{"model": "sound classifier", "dataset": "synthesized solo parts of chorales (CocoChorales)", "train_examples": 39062, "time_shift_ms": 100, "n_mels": 64, "hop_length": 320, "input": "log_mel", "spec_augment": true, "win_length": 400, "targets": ["instrument"], "num_classes": 13, "arch": "fnet", "norm": "layernorm", "norm_position": "pre", "hidden_act": "gelu", "mlp_ratio": 2, "parallel_block": false, "dropout": 0.05, "inner_norm": false, "moe": "soft", "drop_path": 0.15, "num_experts": 32, "moe_every": 2, "expert_mlp_ratio": 0.25, "slots_per_expert": 2, "shared_expert": false, "patch_size": [8, 16], "layers": 8, "width": 320, "positions": "sincos", "loss": "cross_entropy", "residual_init": "scaled_by_depth", "optimizer": "soap", "beta2": 0.999, "learning_rate": 0.002, "beta1": 0.9, "shampoo_beta": 0.95, "eps": 1e-08, "precondition_frequency": 16, "max_precond_dim": 1024, "one_sided": false, "adamw_lr_other_params": 0.00088, "max_steps": 14600, "batch_size": 384, "epochs": 143.5, "lr_schedule": "cosine", "final_lr_fraction": 0.01, "warmup_steps": 430, "weight_decay": 0.2, "adamw_weight_decay_other_params": 0.01}
Rows from expert 4 of block 3, named by matrix and row number. Rows with one number belong to one neuron. Each number is 500 + 40 x the weight over its row's rms, rounded and kept within 0 to 999. All counts start at 0. Numbers have three digits each. After the name is the row's rms in percent of the matrix's.
# up: expert up (model.blocks.3.mlp.up, 32x80x320), inputs 160-319
# down: expert down (model.blocks.3.mlp.down, 32x320x80, transposed), outputs 160-319
up.27 056:495476495562458525435542504499504512429489460550479457451503477507471521509473473494534449495497536418496523473491539539452502546475497480502479440497500445465465474483455410522490490546463597464520493480546499534557497466453496512454534437561518486505538504424545452488508509542468488595521528590558450504475526473577474552540499387564482497512475494476500526457498519516456546465473531499488499564507529491450505540576475428531600460468512535518533496556508485545465515503578628
down.27 077:461537424450536492525482487516476483511541487530486482480525428426546571532546488437493495540568556511475430517472446495551479505506477507468523521535499552542520452547555518504474545498483546535454490536517520517501481391521506524512530535500633542523494487474538426493474509505502455450546482411509588440563495576495481452462531418551530450539483499509506471503475486526473502491549521463479451558496547484513476505468540523575553485526535475440480525584517483563505441532547445
up.28 194:413552547564511549501480489542473523487495474550524503510507446513449464556476517520478496412574459547488425501565519511512470427559490490478456456491550495476493531480478501475541513481463451485484496592437499472446425459457504458515584516484464469511494455495501514501530559517581523558415448544475482568463476449507505484434474543440421464525478536508512496486438465435511506437436444466448494437534494562534567533440543525566446584590532541499577525555484471458517496465467583
down.28 155:569511451494476500548474523516471516496483487541551555492503480464501527579507478451463487488460453530490601484537489443474501486532516537492488476479487574509501564443526486464558412479500493457527440572483519497552541469532547482523565504504478517541494529423493501514542568534506530560476440477422576520496517501467493541421517547422506518460546510511483495503612512572461497436507474544551566550540433517493537538461502533501474546560405473507490528471508549516593473488512545
up.29 139:428525480529505511496492425483453536574528509521566486517527384521539501486477541557487498443514472529468494530517464596507481509547428500454579537517457489535474561496473517481563538535548482483491453574478506568461556463428473511511503517466501431529478435497398523512522484467548495513491517554476490516507464493529554534468533478477466484473461530497453532587465481456469486537424545441530490462523495556502514524470517602501467522497514481514553532548482554517494503457526432
down.29 124:458552560485414542493421480448431406494503499497488504452540518480512462444519509495411525486496490506567419538539520521510503500423432503446529512464529482470476556536504440470411450535535459500470452549555522521553573491459484485366496495447516530542548526451489541542504518480497495542466502516497475465526545537519508469467570503535472539422475536454526523504588498522514456527448546459539485497523473545436510533516509505497517488496415517541501460513404556604534425510492484
up.30 082:442483489553498495531502496515522555577437476544534482481480462562446475537478541528461460487571476501561481494549520614500474486514509465443533577499430477486528522443452532486512538503484458479461479501498491542523514464498465477521557475475472469541468495543501514539583509506497576580498485543500516513462520554478505505483536482507499443484491508527510487572426494466417524478461429425497470406466473538450589494495513527568461504531563503508562514563469477536477386504530565
down.30 082:495536534499515456504462457491446455539492487473495530514497424461502504510508489472410581477543494492465531500531468459474485527526501540437556501519470472489452523532525446490515496499474424477464470586502501524572555495493495492508537500545490506571524551441458467510505550460544510533455477487498522560491545538529476568464475520504502563460529504439519499513543445474489448475500574466509547513611421473502501601517535541534525463519484575461484446488470501513512500542471556
up.31 121:435509503515540488549520534546541516483394459515491493475494501572388470558495537497460512439510485499535387448520532437572474474506510469452384463448535447476488459466489489484520519432472501492448545560466472473495442470526547491511557515485510495514509508536501499520580549586547546549498488538456504526476472495457452507511439527438451497530462498510535515551421467494526515429502443486447428431544484516457552473465518452552483521544535466533537567548484491493545480482445609
down.31 117:558529498555515460491480487464471578466472484484491560516503499492465534587456447454560535503497480484445534550478460489495533489541470501518517485447472603498459478503494452527473495505519532504499457453467525478506460473503583490507555517508442563524490509458535447468498511526507488542462429516454610513546526497487489612466503521476545459504523454473475463499525531546467471466548513537494558545586434559484477558465517512477475518509443489508531499468567535571536505464452516
up.32 299:479502512514498474496496458469461510523498518490545444489527427511533546455463522479578542472484461520513484541467495522535505540466517484461568518546406499552479499508457457525515552520552469464552487497507521556540512484445481550483519463518504482503485431522414555479495450495496462441566514523523498546474470445526517564458534456483547483443543455511450541635474516473375520517475508478597492506522479490504510494529513518480557450536489481478464495557498515548496547442451400
down.32 282:477543485517458505465423458410487431550564501581453484450528452497557449408494494492437453476498524527487440462514467526521492449425398525479558481468479479476444568575489494499498497537505495483470457554535528574551577557540505512493550527454562543586526521503509518491490472470520539496473535474483473444491565559554482504478594550511510523476482516464545472489578499487515501542463540482523482550550474548469453541520494462497520466505508528491494453549419533567495443637537475
up.33 065:441419504477471470513473575513496532515442520527520505479474544439610580423460471511533557541450548535451496530571527445525468503547479465535596528456529496530526490548514550506460464504546535510518465429584537465458564566472464525497494541465542431471416557509483525455460484421467476469537532523536540528539501517514519479576529533477521591492553475500459462545514496599489480509471531496517574512486501486485461428516459542499548436557528494576490454507464530474515543485595471
down.33 070:477474574412534455559558409462439541597564452543481447595488476564496579443524513506492563461479565508481500502492439508558463474493490483516491481514467467436495532584501554530448515551463540485522512550500466521481530404448511496453438486545470555513465495453538487499485516520452527469496505513496431520430488498535392478546528516518468472519486487475488581485459474418534483533522478497510457438532565558455464482522505513524461515546502472512542572532595503460467501513489507
up.34 072:557466555487507548509504536454480504448510532470468469473514535488568529497446476521501512570496544491514537558490490489495434598566438544552550432428506566526457497492503508451437462552534508480506490490484522452464537502460456537455501534501515485550549551464493448534403481483465454494584527514523489497530523526476527489514499531510539567507502550487483484460530474483547534551489519532461517516461511493494426461486521404459533434443443504578484437411463465519539612454498466
down.34 082:476493524485505463509521525493531476498449425440511499507542503496497503448488484545536445495518430475444505519450539438481535527415544429477438504489485433496520461465526467492518494489558489500464620507455462521462554478426490527503489485512522507470489533501458589490419480535424459536504482472520400513480477542524583454564499520535454475513452516506542515504427473531508523552509473478466471446469543491457538445506484472484543489490527533521523510587489423556558548413462432
up.35 215:483505457440497460480516485499433517492528517453469460438519476488537494523512508479538532450456426525486516509407460457483487561496501554458512532514481475527526532517470501566506543496510532496581530442526560568544536479524511568484437428554456518483488471456436512415469486466446352421512511522516502567503465450565513550530457517488553497429533526507473506525516546469547502515460508540573533514525520469496457524498508456502587442465466474441460508462492516588520560465454425
down.35 209:450526478485491468429458476436493441437525526590426473497553476469488439453447524489467381505499549480449461452506545525456478520456444511498446497428465456426495538539488523505478536509443466465506513550484523455548534550540460521454492499477583508522560534514492518535501440464474522542561543522557440503555575547544556473554560521509512575514489495472565475458581496459545540535499522490479462509494572509510438532508477414463462464498537562524519439510453493543502516566557489
up.36 049:540533511563482536491513477428496464438582494520461479499548505546469424473468551537482454412431444546417484560552550529515516466570439496486532491551523531491498502522488495480482478532512477489450487618506485485490562477500482456432545554447507500500589502536442513491465503506539503577521516529443526511499498492557520513414540563493518552512447482469534529548459511494512530561515598524524482521524504565479468501472556530465512510473490529525560510544436513507510596451440507
down.36 074:554484518519467543376472497494477562503523484447518528533533441450465548467550435549461587580490527493528523464529563450479556418536517506508539525489483558516532537562547516595492474493554473550562484491502474504486445517516417545515475531521524529482551457444474532538444406544334471501543533550531491470436511546464554527542468477500494512518458577529459455509577519530494494494482502429495491470441533519555489546480570579497525484486488554551534470465504496519494462520497480
up.37 083:527492505540484462469541467400492517492521523489535493473523392491507498526492529404576571460519477543465485529466462512559522555458466504489545510567448489529473538501480496530516497495565519427598466564497530506589486511499499508507462508484550473467491471546421526440486486530520464445499528474502547506487468455497459525461571488454544551445502472498495516588523514494413479519476517529595480472540515563529455512513527530487452504502528477464482470503553553491511482538538394
down.37 081:466525526483478476456432443453511435479532504530499524469450480490530454451539506574446475527482479505501444497509531480502461499439477552504536548545462535493551560532485510540473534534549475515506480501459510461491532586517517480400542481471546585483545475452467524448498467531512484541509523539517446455473535504564530541509499575500422522531493499497515518481576494499557529494409525446527463565519515588468488522452467401459452505503528546439583546571413535505495460536549458
up.38 149:450521513510563465535515564554548518488420476524501504492475504564429467554466474522472529453501484504508416433518548482561509507506506497452389488479508435454500476464474470501477528457441508481454514530446483473513437454514552502519520522501519463491533534526538509515569553591589546530490494509506509509493488532446449506503472530432423497575413484448512518552435464515506536435490449477458454451560513502481537491455471443576486524527528455523536579559497519487551453496482574
down.38 147:543533507555514484515495469437466505486473446531482557471513393466506570625459462491518546512527478477421500533486474487541529469494493515543505554480492592502502535504470469575439499475531544498547468509481446469543451456508547462501581507542518578516538491459511459457521546554535510556483464467466595524497525513499458592468510487523527475519490477496514459524531495535498479422563527532486551579541430539494522544426484507542434496485505489505514492483489520554540510540461505
up.39 115:439464484485494518469435470473504527524489529513539469531563442499537547479460544494548468459449514505580519524508540564538508453500525470513612483582429462493489464491500447489545546567489476500518505522525519602557551521436505527454490457490473459486504471607458559485513521512477595505507497519511472511467508496498523519518522465533462530462553528505495532555508521499499516530492507459531487561509538504490520488534472563527575452604490513457580497538469506576533462446599408
down.39 105:502521524508451514522442410445495456515510498498449530500529444483521505458495499516491549458531560551493466480474472580506512440434441495474573487491463494457496486584575514472521446472490498455426479574524518545541588515454505534545525536500486549577526520475490513481487441475536587440398471427531549442472559547532481519525580490560559523492548441496502569432531532510416476508508557545477507508548490527495469530533563511499495441478506478510482462512483523595494471539499438
up.40 118:493534454506485424526512494506439509490507482494537538456508466546496490539505499459544518455444482504547502453459494536542509560472513502445501503537460469476539477509474465521525615542523487499518504505486578546480516466452495533465491420510464523448502423511464555410550493510476446423484466539491472483428478490580503520451466430536511452445504527540465522516502555466499475570470485519588489570521497496490556549518494532559586463582449483482535587482501545529489545427441453
down.40 115:467542413528461464456414501425478475454518576520474492458516452504539512472472482459485443462497493511485511437562474550492503474489429518506523481454483475428504547539532487464553503492431488501548404522566541501540568590530494521454540571462586530530557506558558495516465467483529506511475564474504500440512549518574515476573624481471496569513516516431544465470527479549566512528520590571428486549538494439474460507511541457487512521466509500512467469570476537580479519562501503
up.41 063:532479475519441527453556479411442504491529495529450518520488492427517494549494495467499477436508524491510525450515479516499481497483493516462436451396548493439468482479513494416502403470455497515596471484528428492446500470537545490513454503550564545515571485527502445521487479469520491536484474501511518502466526468474503532423521505501463566518509515444584474408582505506565484479465496513514503444481476507549452510527469463437496601434454560511515432481520469453480571481564559
down.41 079:503451506491505458548539532522535522506478520408499487534434563502468492527522459522536466474509477521519529514516486584484460551461541484512460497535545474519530489441496523408501497507463541569528530491499455497453497508442516483478481517524498447434486461491433521461527467562557493570523478489479502522519487511512555463487508453526483515500526513476524521490427495547445474543527453490458504464449533453539512422457435483465517467463536460481558493499489519499549521478493495
up.42 075:538490545450450540521535601427520469470487458495470457486479519438539499496516509525550558532504570499528569533460492466524436550459525499430583456435469553520514456541473463527453529511474488430476549453506465443483492487444556468443555520497548481510503547513529500467445511499470533496507546526562486530584541534479534519533486510482540535535476488506508539485549559549500551439548464559577525549450570474430463483510451436493570453490434474556428506462452463486511493469516448
down.42 086:427490483536554462443504464529536420550508490509458483474540496488554465510536496507547424464508483485481444465423453498520535420522470531482498520487445491545547500533549537502484532490463524441489517498570439539487525505479504536444506507545465489546505529534516504491492418447441523521536553476472507505515462502546550527563516575489549471524536434533499479485495570487431550550528559529446598488489478519509458504531509427446497417467580547510537507543539479592484555460506538
up.43 043:525578554507512525478459498436584457469560449456558565507509480523459498547421465537506531510538506514524533539518454495512512451486490481523505486509485462491485497488452521471509462407489529471455512602432443427503487506506542497518538517462431422456530527489584589523493510480516501551505504455425472514571556516456505467504470531491514474502592456489543517546469430470470542518495460379417404528428446535538444514503494517459476518486503461492495479614458522452492523484462511
down.43 065:520524535515534536502498515564507526591463523515546547488543501518498496486537490470502454519465497533475544519482524483557438492515519546528538505423515585523526529483580491536536519495553556553421455444533472526461468517554528494539458502588514496535549452475513541519473556534491469423493522524473544427508480538428435480505452561459479466492448518501525479500518538564527532481427474460630516555500567493474520460457425462586504573481523523421485502492548403482476471449460496
up.44 120:519537552541507451525539488430478459544442478457525492480534460551512510481433528497554531456514473458484482477440497506490489569488546509430484510550432461458490447455434444529503572520503498479493460506495489555555518487524499542498495433531474497488527453458434554488553475560515495486549528552513505480472459503531465554499510487524530481453490497523479525595532502504383537526504489435582492536503488493506543504516542439506569431504493504484477536548459449529469528502443458
down.44 119:498496460531445525422449444427480477536522511566459490455488467539536457440509496484486447516499528469438426509509532499525504447454456535492522516486522476490482522565550513566484533521484511491526427528498534554552536528569474507540563551446587537545560549517531422498501444512460515474531508469471514453569553537523431530465535529508514507451503485453589474524581459470474537515503559516502499552567482537501442561492509457529533424514516554509443436587453518554487472554537491
up.45 058:453500530504496548430497508540509469432550424555466561472494501469400440584521466469494484460507491493493468496463567495521504445512462487590429433475522513486484589583553532476497508419478459520505552558446454442431445482592541457543526486479523538518557499557502566490508532579524522526465440498518506555502478495474496489426500516403433487523463523511549485488503466450578484456536517497476513410542524547496494453438498478486458564478473536516530571509509485494574533464529552
down.45 070:495487453458469536520570549531457549414487509464507465542513485479453530467477496436550457520441410538526571561512493489487500462542453468492470517479511601476494493448483490493503458400502473443476500507531483451479504519480507557538496517538464484535499577504503514507547471492527489531537542491502517535477515527445507568438444483478456486501535496502441537543541482522520451374520464487492511548481454541543589503419452474582425558453516451482519558396478494414561537499453529
up.46 082:464507494489486497468513515512543480531510478526560516505481466523561520477548507502511552542483561543544552502481481516537494559462513495462549520544455480533464517534492470536477542523531550466611467496571489492565563525523530477503499501479588425472456458475538489507493497484483461495561521474533562474516510452461474549535498501469550514486500416538485517573554548504350575417485454494550511468553471509522470499532455498495498475465563508449513497530511554484519457538629409
down.46 084:510493476506513530508509432508486487629573465488428428453451427504596423488516522593453556470507533525521395531517444549517497500501467525486502543456515525478504491574457541592470444521511504480470511569520496491505441493536529435479523554428539483519507529559461422510463515524541457524500486543534502478529554475493528535485474484514482434495519452488462466476474423394514508497403581476525551489497446556497507509559423405526521495581540481536488481527508486445473542526449480
up.47 080:538448483471508481537501542439492419503453529458404436481539543544459444541487433432534550478478465384531506500385463522518506540490557514469523460496503452453547426466504417521485517535504551535500503490515531513569525506492480540419435452574468543503644542509535501487475509508490514530539483468520489529508537497529508507512526541492532501491510531485514607504452483527505529535570481580524480539475497419437503485526502433506610392526405454470463438454526495588555537458432480
down.47 089:508470464471518444492532548441509436446502523510467459483496555482473531513565386474575468549485473490488472478442552490545474501530472535391499501466443452542484496548527491503512513481541492494539488527529518509536539556500496556556505444575513617509606562515474548500467537537439513488492493548482530431533456544560526557547491478543536519522478504472563444482580521546528504550539516421451494499496467475449536519537525489495556488421507600496554459477486457540460587468492432
up.48 051:529498420512526483509535428471525427451544510490475485539522467517528439523479532407592523442496566463502510485403462492393515549448506532482441532525467501481539527497443506534507445474493522536496458503511520553573506472524536473504436510491452526524548495498485513423448464461551428414491551473472502420468443448533541457521524451511507484480493486461485509481511490459511568557512502479545488547504498520549517530465539463456600491451549440446440490491500462465429529471386497
down.48 068:446497490592550454449481520497455537488561501587404456487519588520529468447529513529523465520514472451522529530514504542566471485528508431478504487520520451482478545491461456464546521489526475467500548439477491493541478611509417470478461539436478502510508468603490570486468482537472467493496530505561459513498520467496485527499496511498492528473516500558514486486514482459513465503546499500492489561403492547498471503468537473529526477429542473494494465493464569459543516470526462
up.49 054:464501437492537498501539563515466569491442454575534548430468543617488521445528401489458533518478424487538523438532540568529569514469551434506507508482494426492519467468452455558509542467541517491469464434542485489481475565503504580462603483451499556470471519519494484511562548531493511521491465518458506457443494496495497550469477412554504470467506490515480499401450568538479451531500488497457487558534490538441528437548534499555576457554499517453503551616482560565502500478544592
down.49 073:504563456560493498454445443481499525492517509489487462511456468489509509502471463423512596485515565510390472514511537539538443438484460512523595476468445530464478488528443526482524534523439473564533474578519499527482501477491515505505554585608457535544524367511455452479490513537528460445458553436509518414505559602542443515560539572483567481469520565498543458517554461506543536515556514524462500461524455475543484561506597538540537504439450483482528504549503528495484483547482486
up.50 076:359508522497471419468474498523398522557480467495528499464480460560570526498500488502537523459485422503483478526558535496459489545533497502531584557547487571556520521521407498546531512468586487545506465436438493465447493526467410532466525462423496387495433434458391544466486531482485467468497417502454513521469447476509530502471543482505461495450504478575467505535468518480414443532492509458547540487443459506543534414487487528500496440585494483539540475523475533513516526491523418
down.50 075:478538502465392464439429524492413451515525466554522563473515510471559494520448433475416421572507488558553493512580504503526493428480473530543561548482456425494496507446502435517538460478471394497555549576593543502540530551512492546452538568524485525458494513474510465548531520500525495532509525501493463561439594505533440517500490594507569529478471521488407440557523491481555490543493550498572507458549558520469471530489551498407478494492463507548533444459434555459524514499541534
up.51 061:514420494472496527577473531482542553540517512512518507539511517487533537431527497438546559514513541568507511515445546441497433523456538472549540563482470521504452522534517491510486508542498562484544541407557462468542519526496597503504514605503573527440419472513485423490450454476457493479505522517483560452526486468445476513529494526409588514482518420505481511533587511490454465422501443561530562438551548482520463468507535463445476488496541438514396465505501493490545494504517423
down.51 066:478560504558532526474493449483503499535509520551468503519510430561538508465542485558505470476518533491483411527477463503419520541550429518468467509502518470428494524554502502548497516517503486478474495491501539517470502507559497530499488500445477490484445480464565527564438519529528464475520524498513510544438476514602440528595468498466486533476495541533490474512502444409489506542469527549475483508505515549493518536510525430484538466577500450505537507597454479479432522471454452
up.52 083:428486531428490532487462479500474439534458539445489461455413546494517493534452438496542547548499496567498479451508521419443532532571537530511450481530510457498545410515435531514494500491543491563489485505494546491491496464518416563481463425560521524440436530464494484443484498502449388505495472497504502549489517441478462479548522519486439561472544495525502485490498486512601484531481491535535475497527516440515486408534467482467563438568450496516475499419437515491532525398486514
down.52 095:544538454508464479451501539474446528459520513548471504481497426496531563477447506549507413476517530503510454521548550499428479495504439460559456535460477514414509568483549529543509500466435503526554498526462460503506490512505489555516563475607545531565506508498497501530543524471472474492460517494494405474526513534530539506489515501417445563519466478488497445465520516490599504554490515495480478476511546505437505464495494502526418519515538487460517519448494426431462560471468483
up.53 119:519499486519477533454530468477461502488578478496527520442442461563558507508525545464515512448483514523523536501501449519525465494514459505483563552556452503487494578538476472553515571528500534527565462501501570572512528527499480543515498469469444501513515428504477540458507501488492392425470499475495499468486505450565480516450507498495573488412562534509473483568544503455494514569446529540573538505515496560528419556488516515477519488501470518446497527492502488566481538516494450
down.53 111:486556468563483467475438497429460422420537526567448465504438506464491473447499484558422420529483548518482427462523488528450501493491463508505520513434463467453492542530508542488475537547492518464483459528510497516548520548491536502446508502456534513489539573470477487550445457489577485472533560526534470479530609537537541532562545557518510579544533519467573501432527450470548517508413521470553499484517479539494427526496531419518475532496539520441477502547462534516450492584524478
up.54 072:504513494483485493460461415465505490526540524541570521471453439460514551457483497427573545466446501543471492559455438455513492590480477490538499491523451504527525582540473472554537461518524550429642461479546486509563520461519518483567482511598555504461431467491447445496534459516524379424544468487520513502470468453502461566472469493471559555413545457530488492565530534484447510459522502533583519484511448506551449490491509497434510521454533468462437531457573521509467528483519417
down.54 077:469521568462462507510516519437507488519546468547476457475512563542467455471538508460449466495500506466446469546552432478510486466445462534479452501470495491467475508586460557513521522486494438533421538472444521502417502547527485493460466539472526476534464510539509469515475545493523451504571503514517441518527526547466440488459511494538508556476429562533486552435517513408496530475468495482542516503493496538536462519592448470525522516550593544534475419465444503480463450572485535
up.55 185:542459498475469460473498491499520525504516533467540513501478449465579544452524535485592562522465534551528498525443504457557485559446547475501561515526424501530437495570472469535479512492545516455587513447526509515562516464473549536498481537502533483459463479500457516460458486504504428413550536476500543510480523442488476527516541513463594539483524416470426513602534519499393503472455454531584517460511500485523462419548486511453525484512527481488383473499537509508533499529527380
down.55 143:461530477538501523494445446411497397479521525536419467503472480492497418430561520526496489492540507500469395549507458519503443487462425525551531506464481513466440570584507529614450542556501473485479511515481477520464466514511542522423552532469519509510512508528455503462484450539592510534565543580540452471478551519531496516518536541518494488511499473490494513485494515420505528541443500456532484524505510532484421550492466432494465453502577498456456461553474509516438464568527458
up.56 069:454462453493422402529488461473476519552464508472554482540628424466541509507458505470515514426474490475415433528533494521490532472548493487471471474524471480576475474539488510479545531452552497514542466517449509519594482499491447509507463496491480476498483528502444570502462466522498499429486457526500520527503464525492499443557472481474431483532508548435489551556507492458535520567507455502590447530500516489497529463483488636499467474547558472522554500482512536490479450513436401
down.56 076:456530572522517468465458460545554456516579517503435525532455460502537557479556541505459547527481508503511467534505526444543504488491393506512531456432487498505481539512524445493467484538498463507559467474524474419469525573517524481410429434450559538492541560486470535487460416471524557423405415451451537513523518487523503453486441525561531512521465526499473473479557482519546488552443470509447516555499510414483504577471437569500546547476524550462447445509385538562496531475576508
up.57 072:454477474492528458489512533498509487545495502549529454485454519481594577480454481503493544557482528500463466515554488445512475533548464463500596533473458542515498543540485491507503511498550556491480418459545444481471518551473495469540512540473527455473406548531505510477456508464450470530563447507455533543544559520397492523525582506512552541515516448542432502501568502498420496439527483460534542457515480500527477428520540494490493482528540452541463476511492528445481484494590466
down.57 078:498535611491447570460551413455511467525508533551460531509482446455578505440550467508432492482453548508495374560507527470440465522517507485537520574570495517502569504517504447593448484578491488495476504541569509512508432474480509506455541513548497523542465456526487488499479514495488449463563527486506438493472511470503479538466500563452526481462525495454424513556403445439557515539434543538496439472493486557492466523541457529466510451525508589446612464518517479409450513515436536
up.58 145:447538539511520548544463523513517505516429496484512494518500495523383464543471516489475507436574464548538448485543508492539458402561480504452422423470556430479486505445531515458513483476476458535475511595432503477474456478498509498562573509538451483528514510491498497547526563534548537507427465529489511559487469470461496502474474560420427499521472565454542491480417451463536513415469439504459454444563472529488547528457518500532459545542512514501594529518463484513536485460481585
down.58 128:595470487504485469506494556462479536485434472513549488461451480485492538576521446453505510509496485516453579515461484496521507510553550512516471454512492545477513517526534463473512455456517490493539481511490481497559503439495526459522563492548510551556470513452514480515500559508528517538462410513448576539520474519476481609430493516415516489527529493520455476546580540554491480427562483554521559558570444531486540521461501539529535577528382472545504550484548500525547496494483547
up.59 049:488512452442514452479553511519473482512548515530512521521458497513558509495555580479467469530468486516414502504516568444553467446499488513517551525536449609501546539536534466516537462448512467542478509464529494446386475523464496474433495524489557473461434559494497490448425541466515515509470484476497553458479541531486485433504528491478492503489508458556523468564502513513513488549526529496475502450496528479543473490516450550493509475508501454568483490498523544413531572485547473
down.59 065:501544487564478550509498423558460577540423433486486432479530534521508520523533509483463437529479546558547554476486519473518468497485448561461423523524555566546534490453533494472537509420538503504522531509487523409476437474492520517497461505550511500415466512549543522505468464499496465487452488542472486481529427498467444458494538528432526478521584503492444517521491566501476495512497467503567468480495506463486452446521515559593492467453567560444515439445506530498530517432454465
up.60 106:510526538527491484437520501454474500504507448490517486495512455569449484530522462486533462460462455471507487524502428539529521526487495478487448499538453448503561484512444445552494556538463512474554462549508527548556450484553478528476529408520456498520516423481473595494543512559538440491528452484543449502467478469553454579401462459534481448490495460548514563581501561477474542533469493528541516550532481523465546496529539526545534462492551497424490572576486487531464541512501503
down.60 097:604559462520482491469435481369491483498551601525453524465511503459527462443494482465448516482483505531467447501491521563526528416485454517540521478494497495427495538549484502483443521479516514536520411474500514486543526557516491439542528576491554565525545567485492473533557508531519519477416550432495451465531582549502534487473561535519543568492513530426523456436555451500525495495489494520515475562539511516507487537475480458517466499494491499507489480525433522540460478566504475
up.61 054:533502528472497562383506466530561455515564521535506490455509468465453558510525458445527459468494527485460490574520472487459528514540502547550442456489471530544506538534470495464492382490503532410605500487572450488530448512523512485492546586438588532528454538560488413478499444502550457504517482478534478529526491470520447592464548578514488598518508438539499538532471536482444527439476518587528522481499521508504451440531511488441438520468503582526433424503523438507517536510550528
down.61 068:567491460512467547487540467504547466525481510500454548597533464490473512501557583496418470441437507491411463557471504456555508489444495553528466519549453531478540453483492516528511522490492475504491486525481535554459458469561509518460429480513520487527558510514433493495509426517491466497509491459496384508490441502437532389493500499481446449512570559474516559466487488482487479479469450526546566418478455471569529515470474542532478525548462455405507533515508465402456446437473524
up.62 055:520475495536536522552480520465495499478500462538437496451599527562432374521442505488442459507596563489475504483432457541519493541518495499436532524551471488480524500479547518508511525553478476476514534531413570557546554431522560512541516489497386531542597507514568547533537502502488410462455499479534467458472482464502552471462454481532517479450524533570518475513458479509536502566528474540526531533433479468508554556463541490535522543472498430464605555462536473581449528461482491
down.62 068:481456505488438495460538532557472495477532554487487554533533537453475453519455459539459478532520465541472473512569481499475450490415435505465528463516514363526432595535503495532518591508466542550508477504545509495547543594557436552535487487501468561525605582496462481496494516463505551575545527524527485538443458586523495541470483489482550448541543495459516553440506517490510492509481579507448480436567507431540415520519578437425547593473513481549492421477522470514519557489495460
up.63 073:540467515478499484427499447482483474476525486493521510497488522577498543484537465490546437478417472492541517453500502494561497493495514455543456484500434515508516530611466513530493558444516510457511453479467569531510444549512404512468574446494454496510502490489502545474498480470455476456522455493502424506435481475522492497493480461535581511509507437511542492511515538534526510548508547544453519615440497499509440509513522476448534517550538544529452511485504441551492525418464467
down.63 081:524456451486429583543517536428527602435539516543429475509547489535447503497544482466493480495544527518478477439514468487492600458512435506574443479424425574430535510496520484453482515449499488484524583525525486582494498570522460492565501532552546479494494557512522488532524447474462507593427519448504447474509521506558500507559539480510493522529464453456485489448539543440522489484565481478534448526474535550461432528460487448490531574469562492397481486488581506498505548496462522
up.64 128:527479493537462414572500542503504438455417515485466497539517462507484442496494528508474539512425518463487447446454517479537526538427571510411400490478483476456504450500506463473503539493465508470470548497483474517519476495508609528462488550477511518443602513527540556518537538579559523486516605551529545464459492530486533502526516480456468472540456507436515551496522487573495529476553465477554448505498531491420531484486492484521512497458516419488462531509486492515512439555463484
down.64 134:430513499515514488433456463456511513548481519497491465515605456458493510552480512440530570518548528488440470544487471517502520475526454540448516545455431560509496499568521496605477585518497549466527451438536483465513509454485541464468540544508504540479555531517500481426435446566505519538488521496523533478533527525526456555474549511528557487513499505491554482523548474512539491544483585502422470572577461541451528536488499469533493444471481526513487494539466489558480456545502447
up.65 161:541486485522486525547559487489477558448564505452534511530507435520560449482514572513515482478552531507445574490486433538435458512507477506419589537550422540533458545518487506525554543509515510500535515471456530566526490485509517523549460514481448496521502457521485551506452459481545407447472557515485517492476453391533553500447504493480574430439554551565473473560546455489407502518480487506594519424466473556533486523483514525513458511478508478414487483517508473527440530544454428
down.65 144:383510504524543494466433483501431386522496527503467514487521546500549399438469519529393446492508498533531475490507473482475437526484458496513538533489473448531424571529476484551469540539482486451505509525539493477568567512536488530456505533442549456528512526511482541526526481474613544514546534561569438485525584553470474497571506549486526544522507501464540475473523502478553515534435537394478511504530500517465480469557489490505481458479513518506420459530424513506505513551561482
up.66 086:500474549595495578523530531473559504426486471449471515477535473532462478508540459586503495502465584428519530486492448537522481540429494482446521489502434428455470480495491416536520470564414545466489555473549494504607460493548577506486493506497534517466570499513563519574563534525532517523521575510510514490503533527499542541466473446497484405491515485458524528472521488554445505523535461533515539487508543524412526574549515477500546535415506494417494554482582480539516474561528547
down.66 088:474491383501523495473501495508529446492511507484512528451545450505510462558493506475532554484538533501376446510497478592496428512532444534469588535498453439588459500531553550478447491564469574470478426544520487518471404496506560537572543475524515530518510475543510480490418518554595497514451533496524566476547495509530486601436509417480545458563486458520553458444522466509509492517547531469461429536575509530441510521449530463468538466485512516480532534539533504547398444521487438
up.67 148:559454510476483458488508537490545550435459498480484495491467476552455503479553546467504553488478555443565474466468494530534481483397554499472455514515470505416495498497504434486506453424452488534579517496452464475525421462503599507521514562509540520444569482538547509486599501577536509457511533476526547450457525519468468537483534456464518504505508498471518541513513482507434516453484370558561499397534493561489532486574488430500504536457546500471453516533546473463540468548511496
down.67 121:487510464611517443528490503533557477523497497443490464465474472521473471536520490499531538489525512444426448550469413519498483484558517517493534545481466567505447494540515505540477572531564553484544480474471490532486432519504610499460570484524525503523537522497480472468443491546568441535443540503460549495479530565555482575491481486485535458533505478449517455481525486501442483485505537541507489576567450512480507528469505409546509440493531472427509466515484490509476488588467428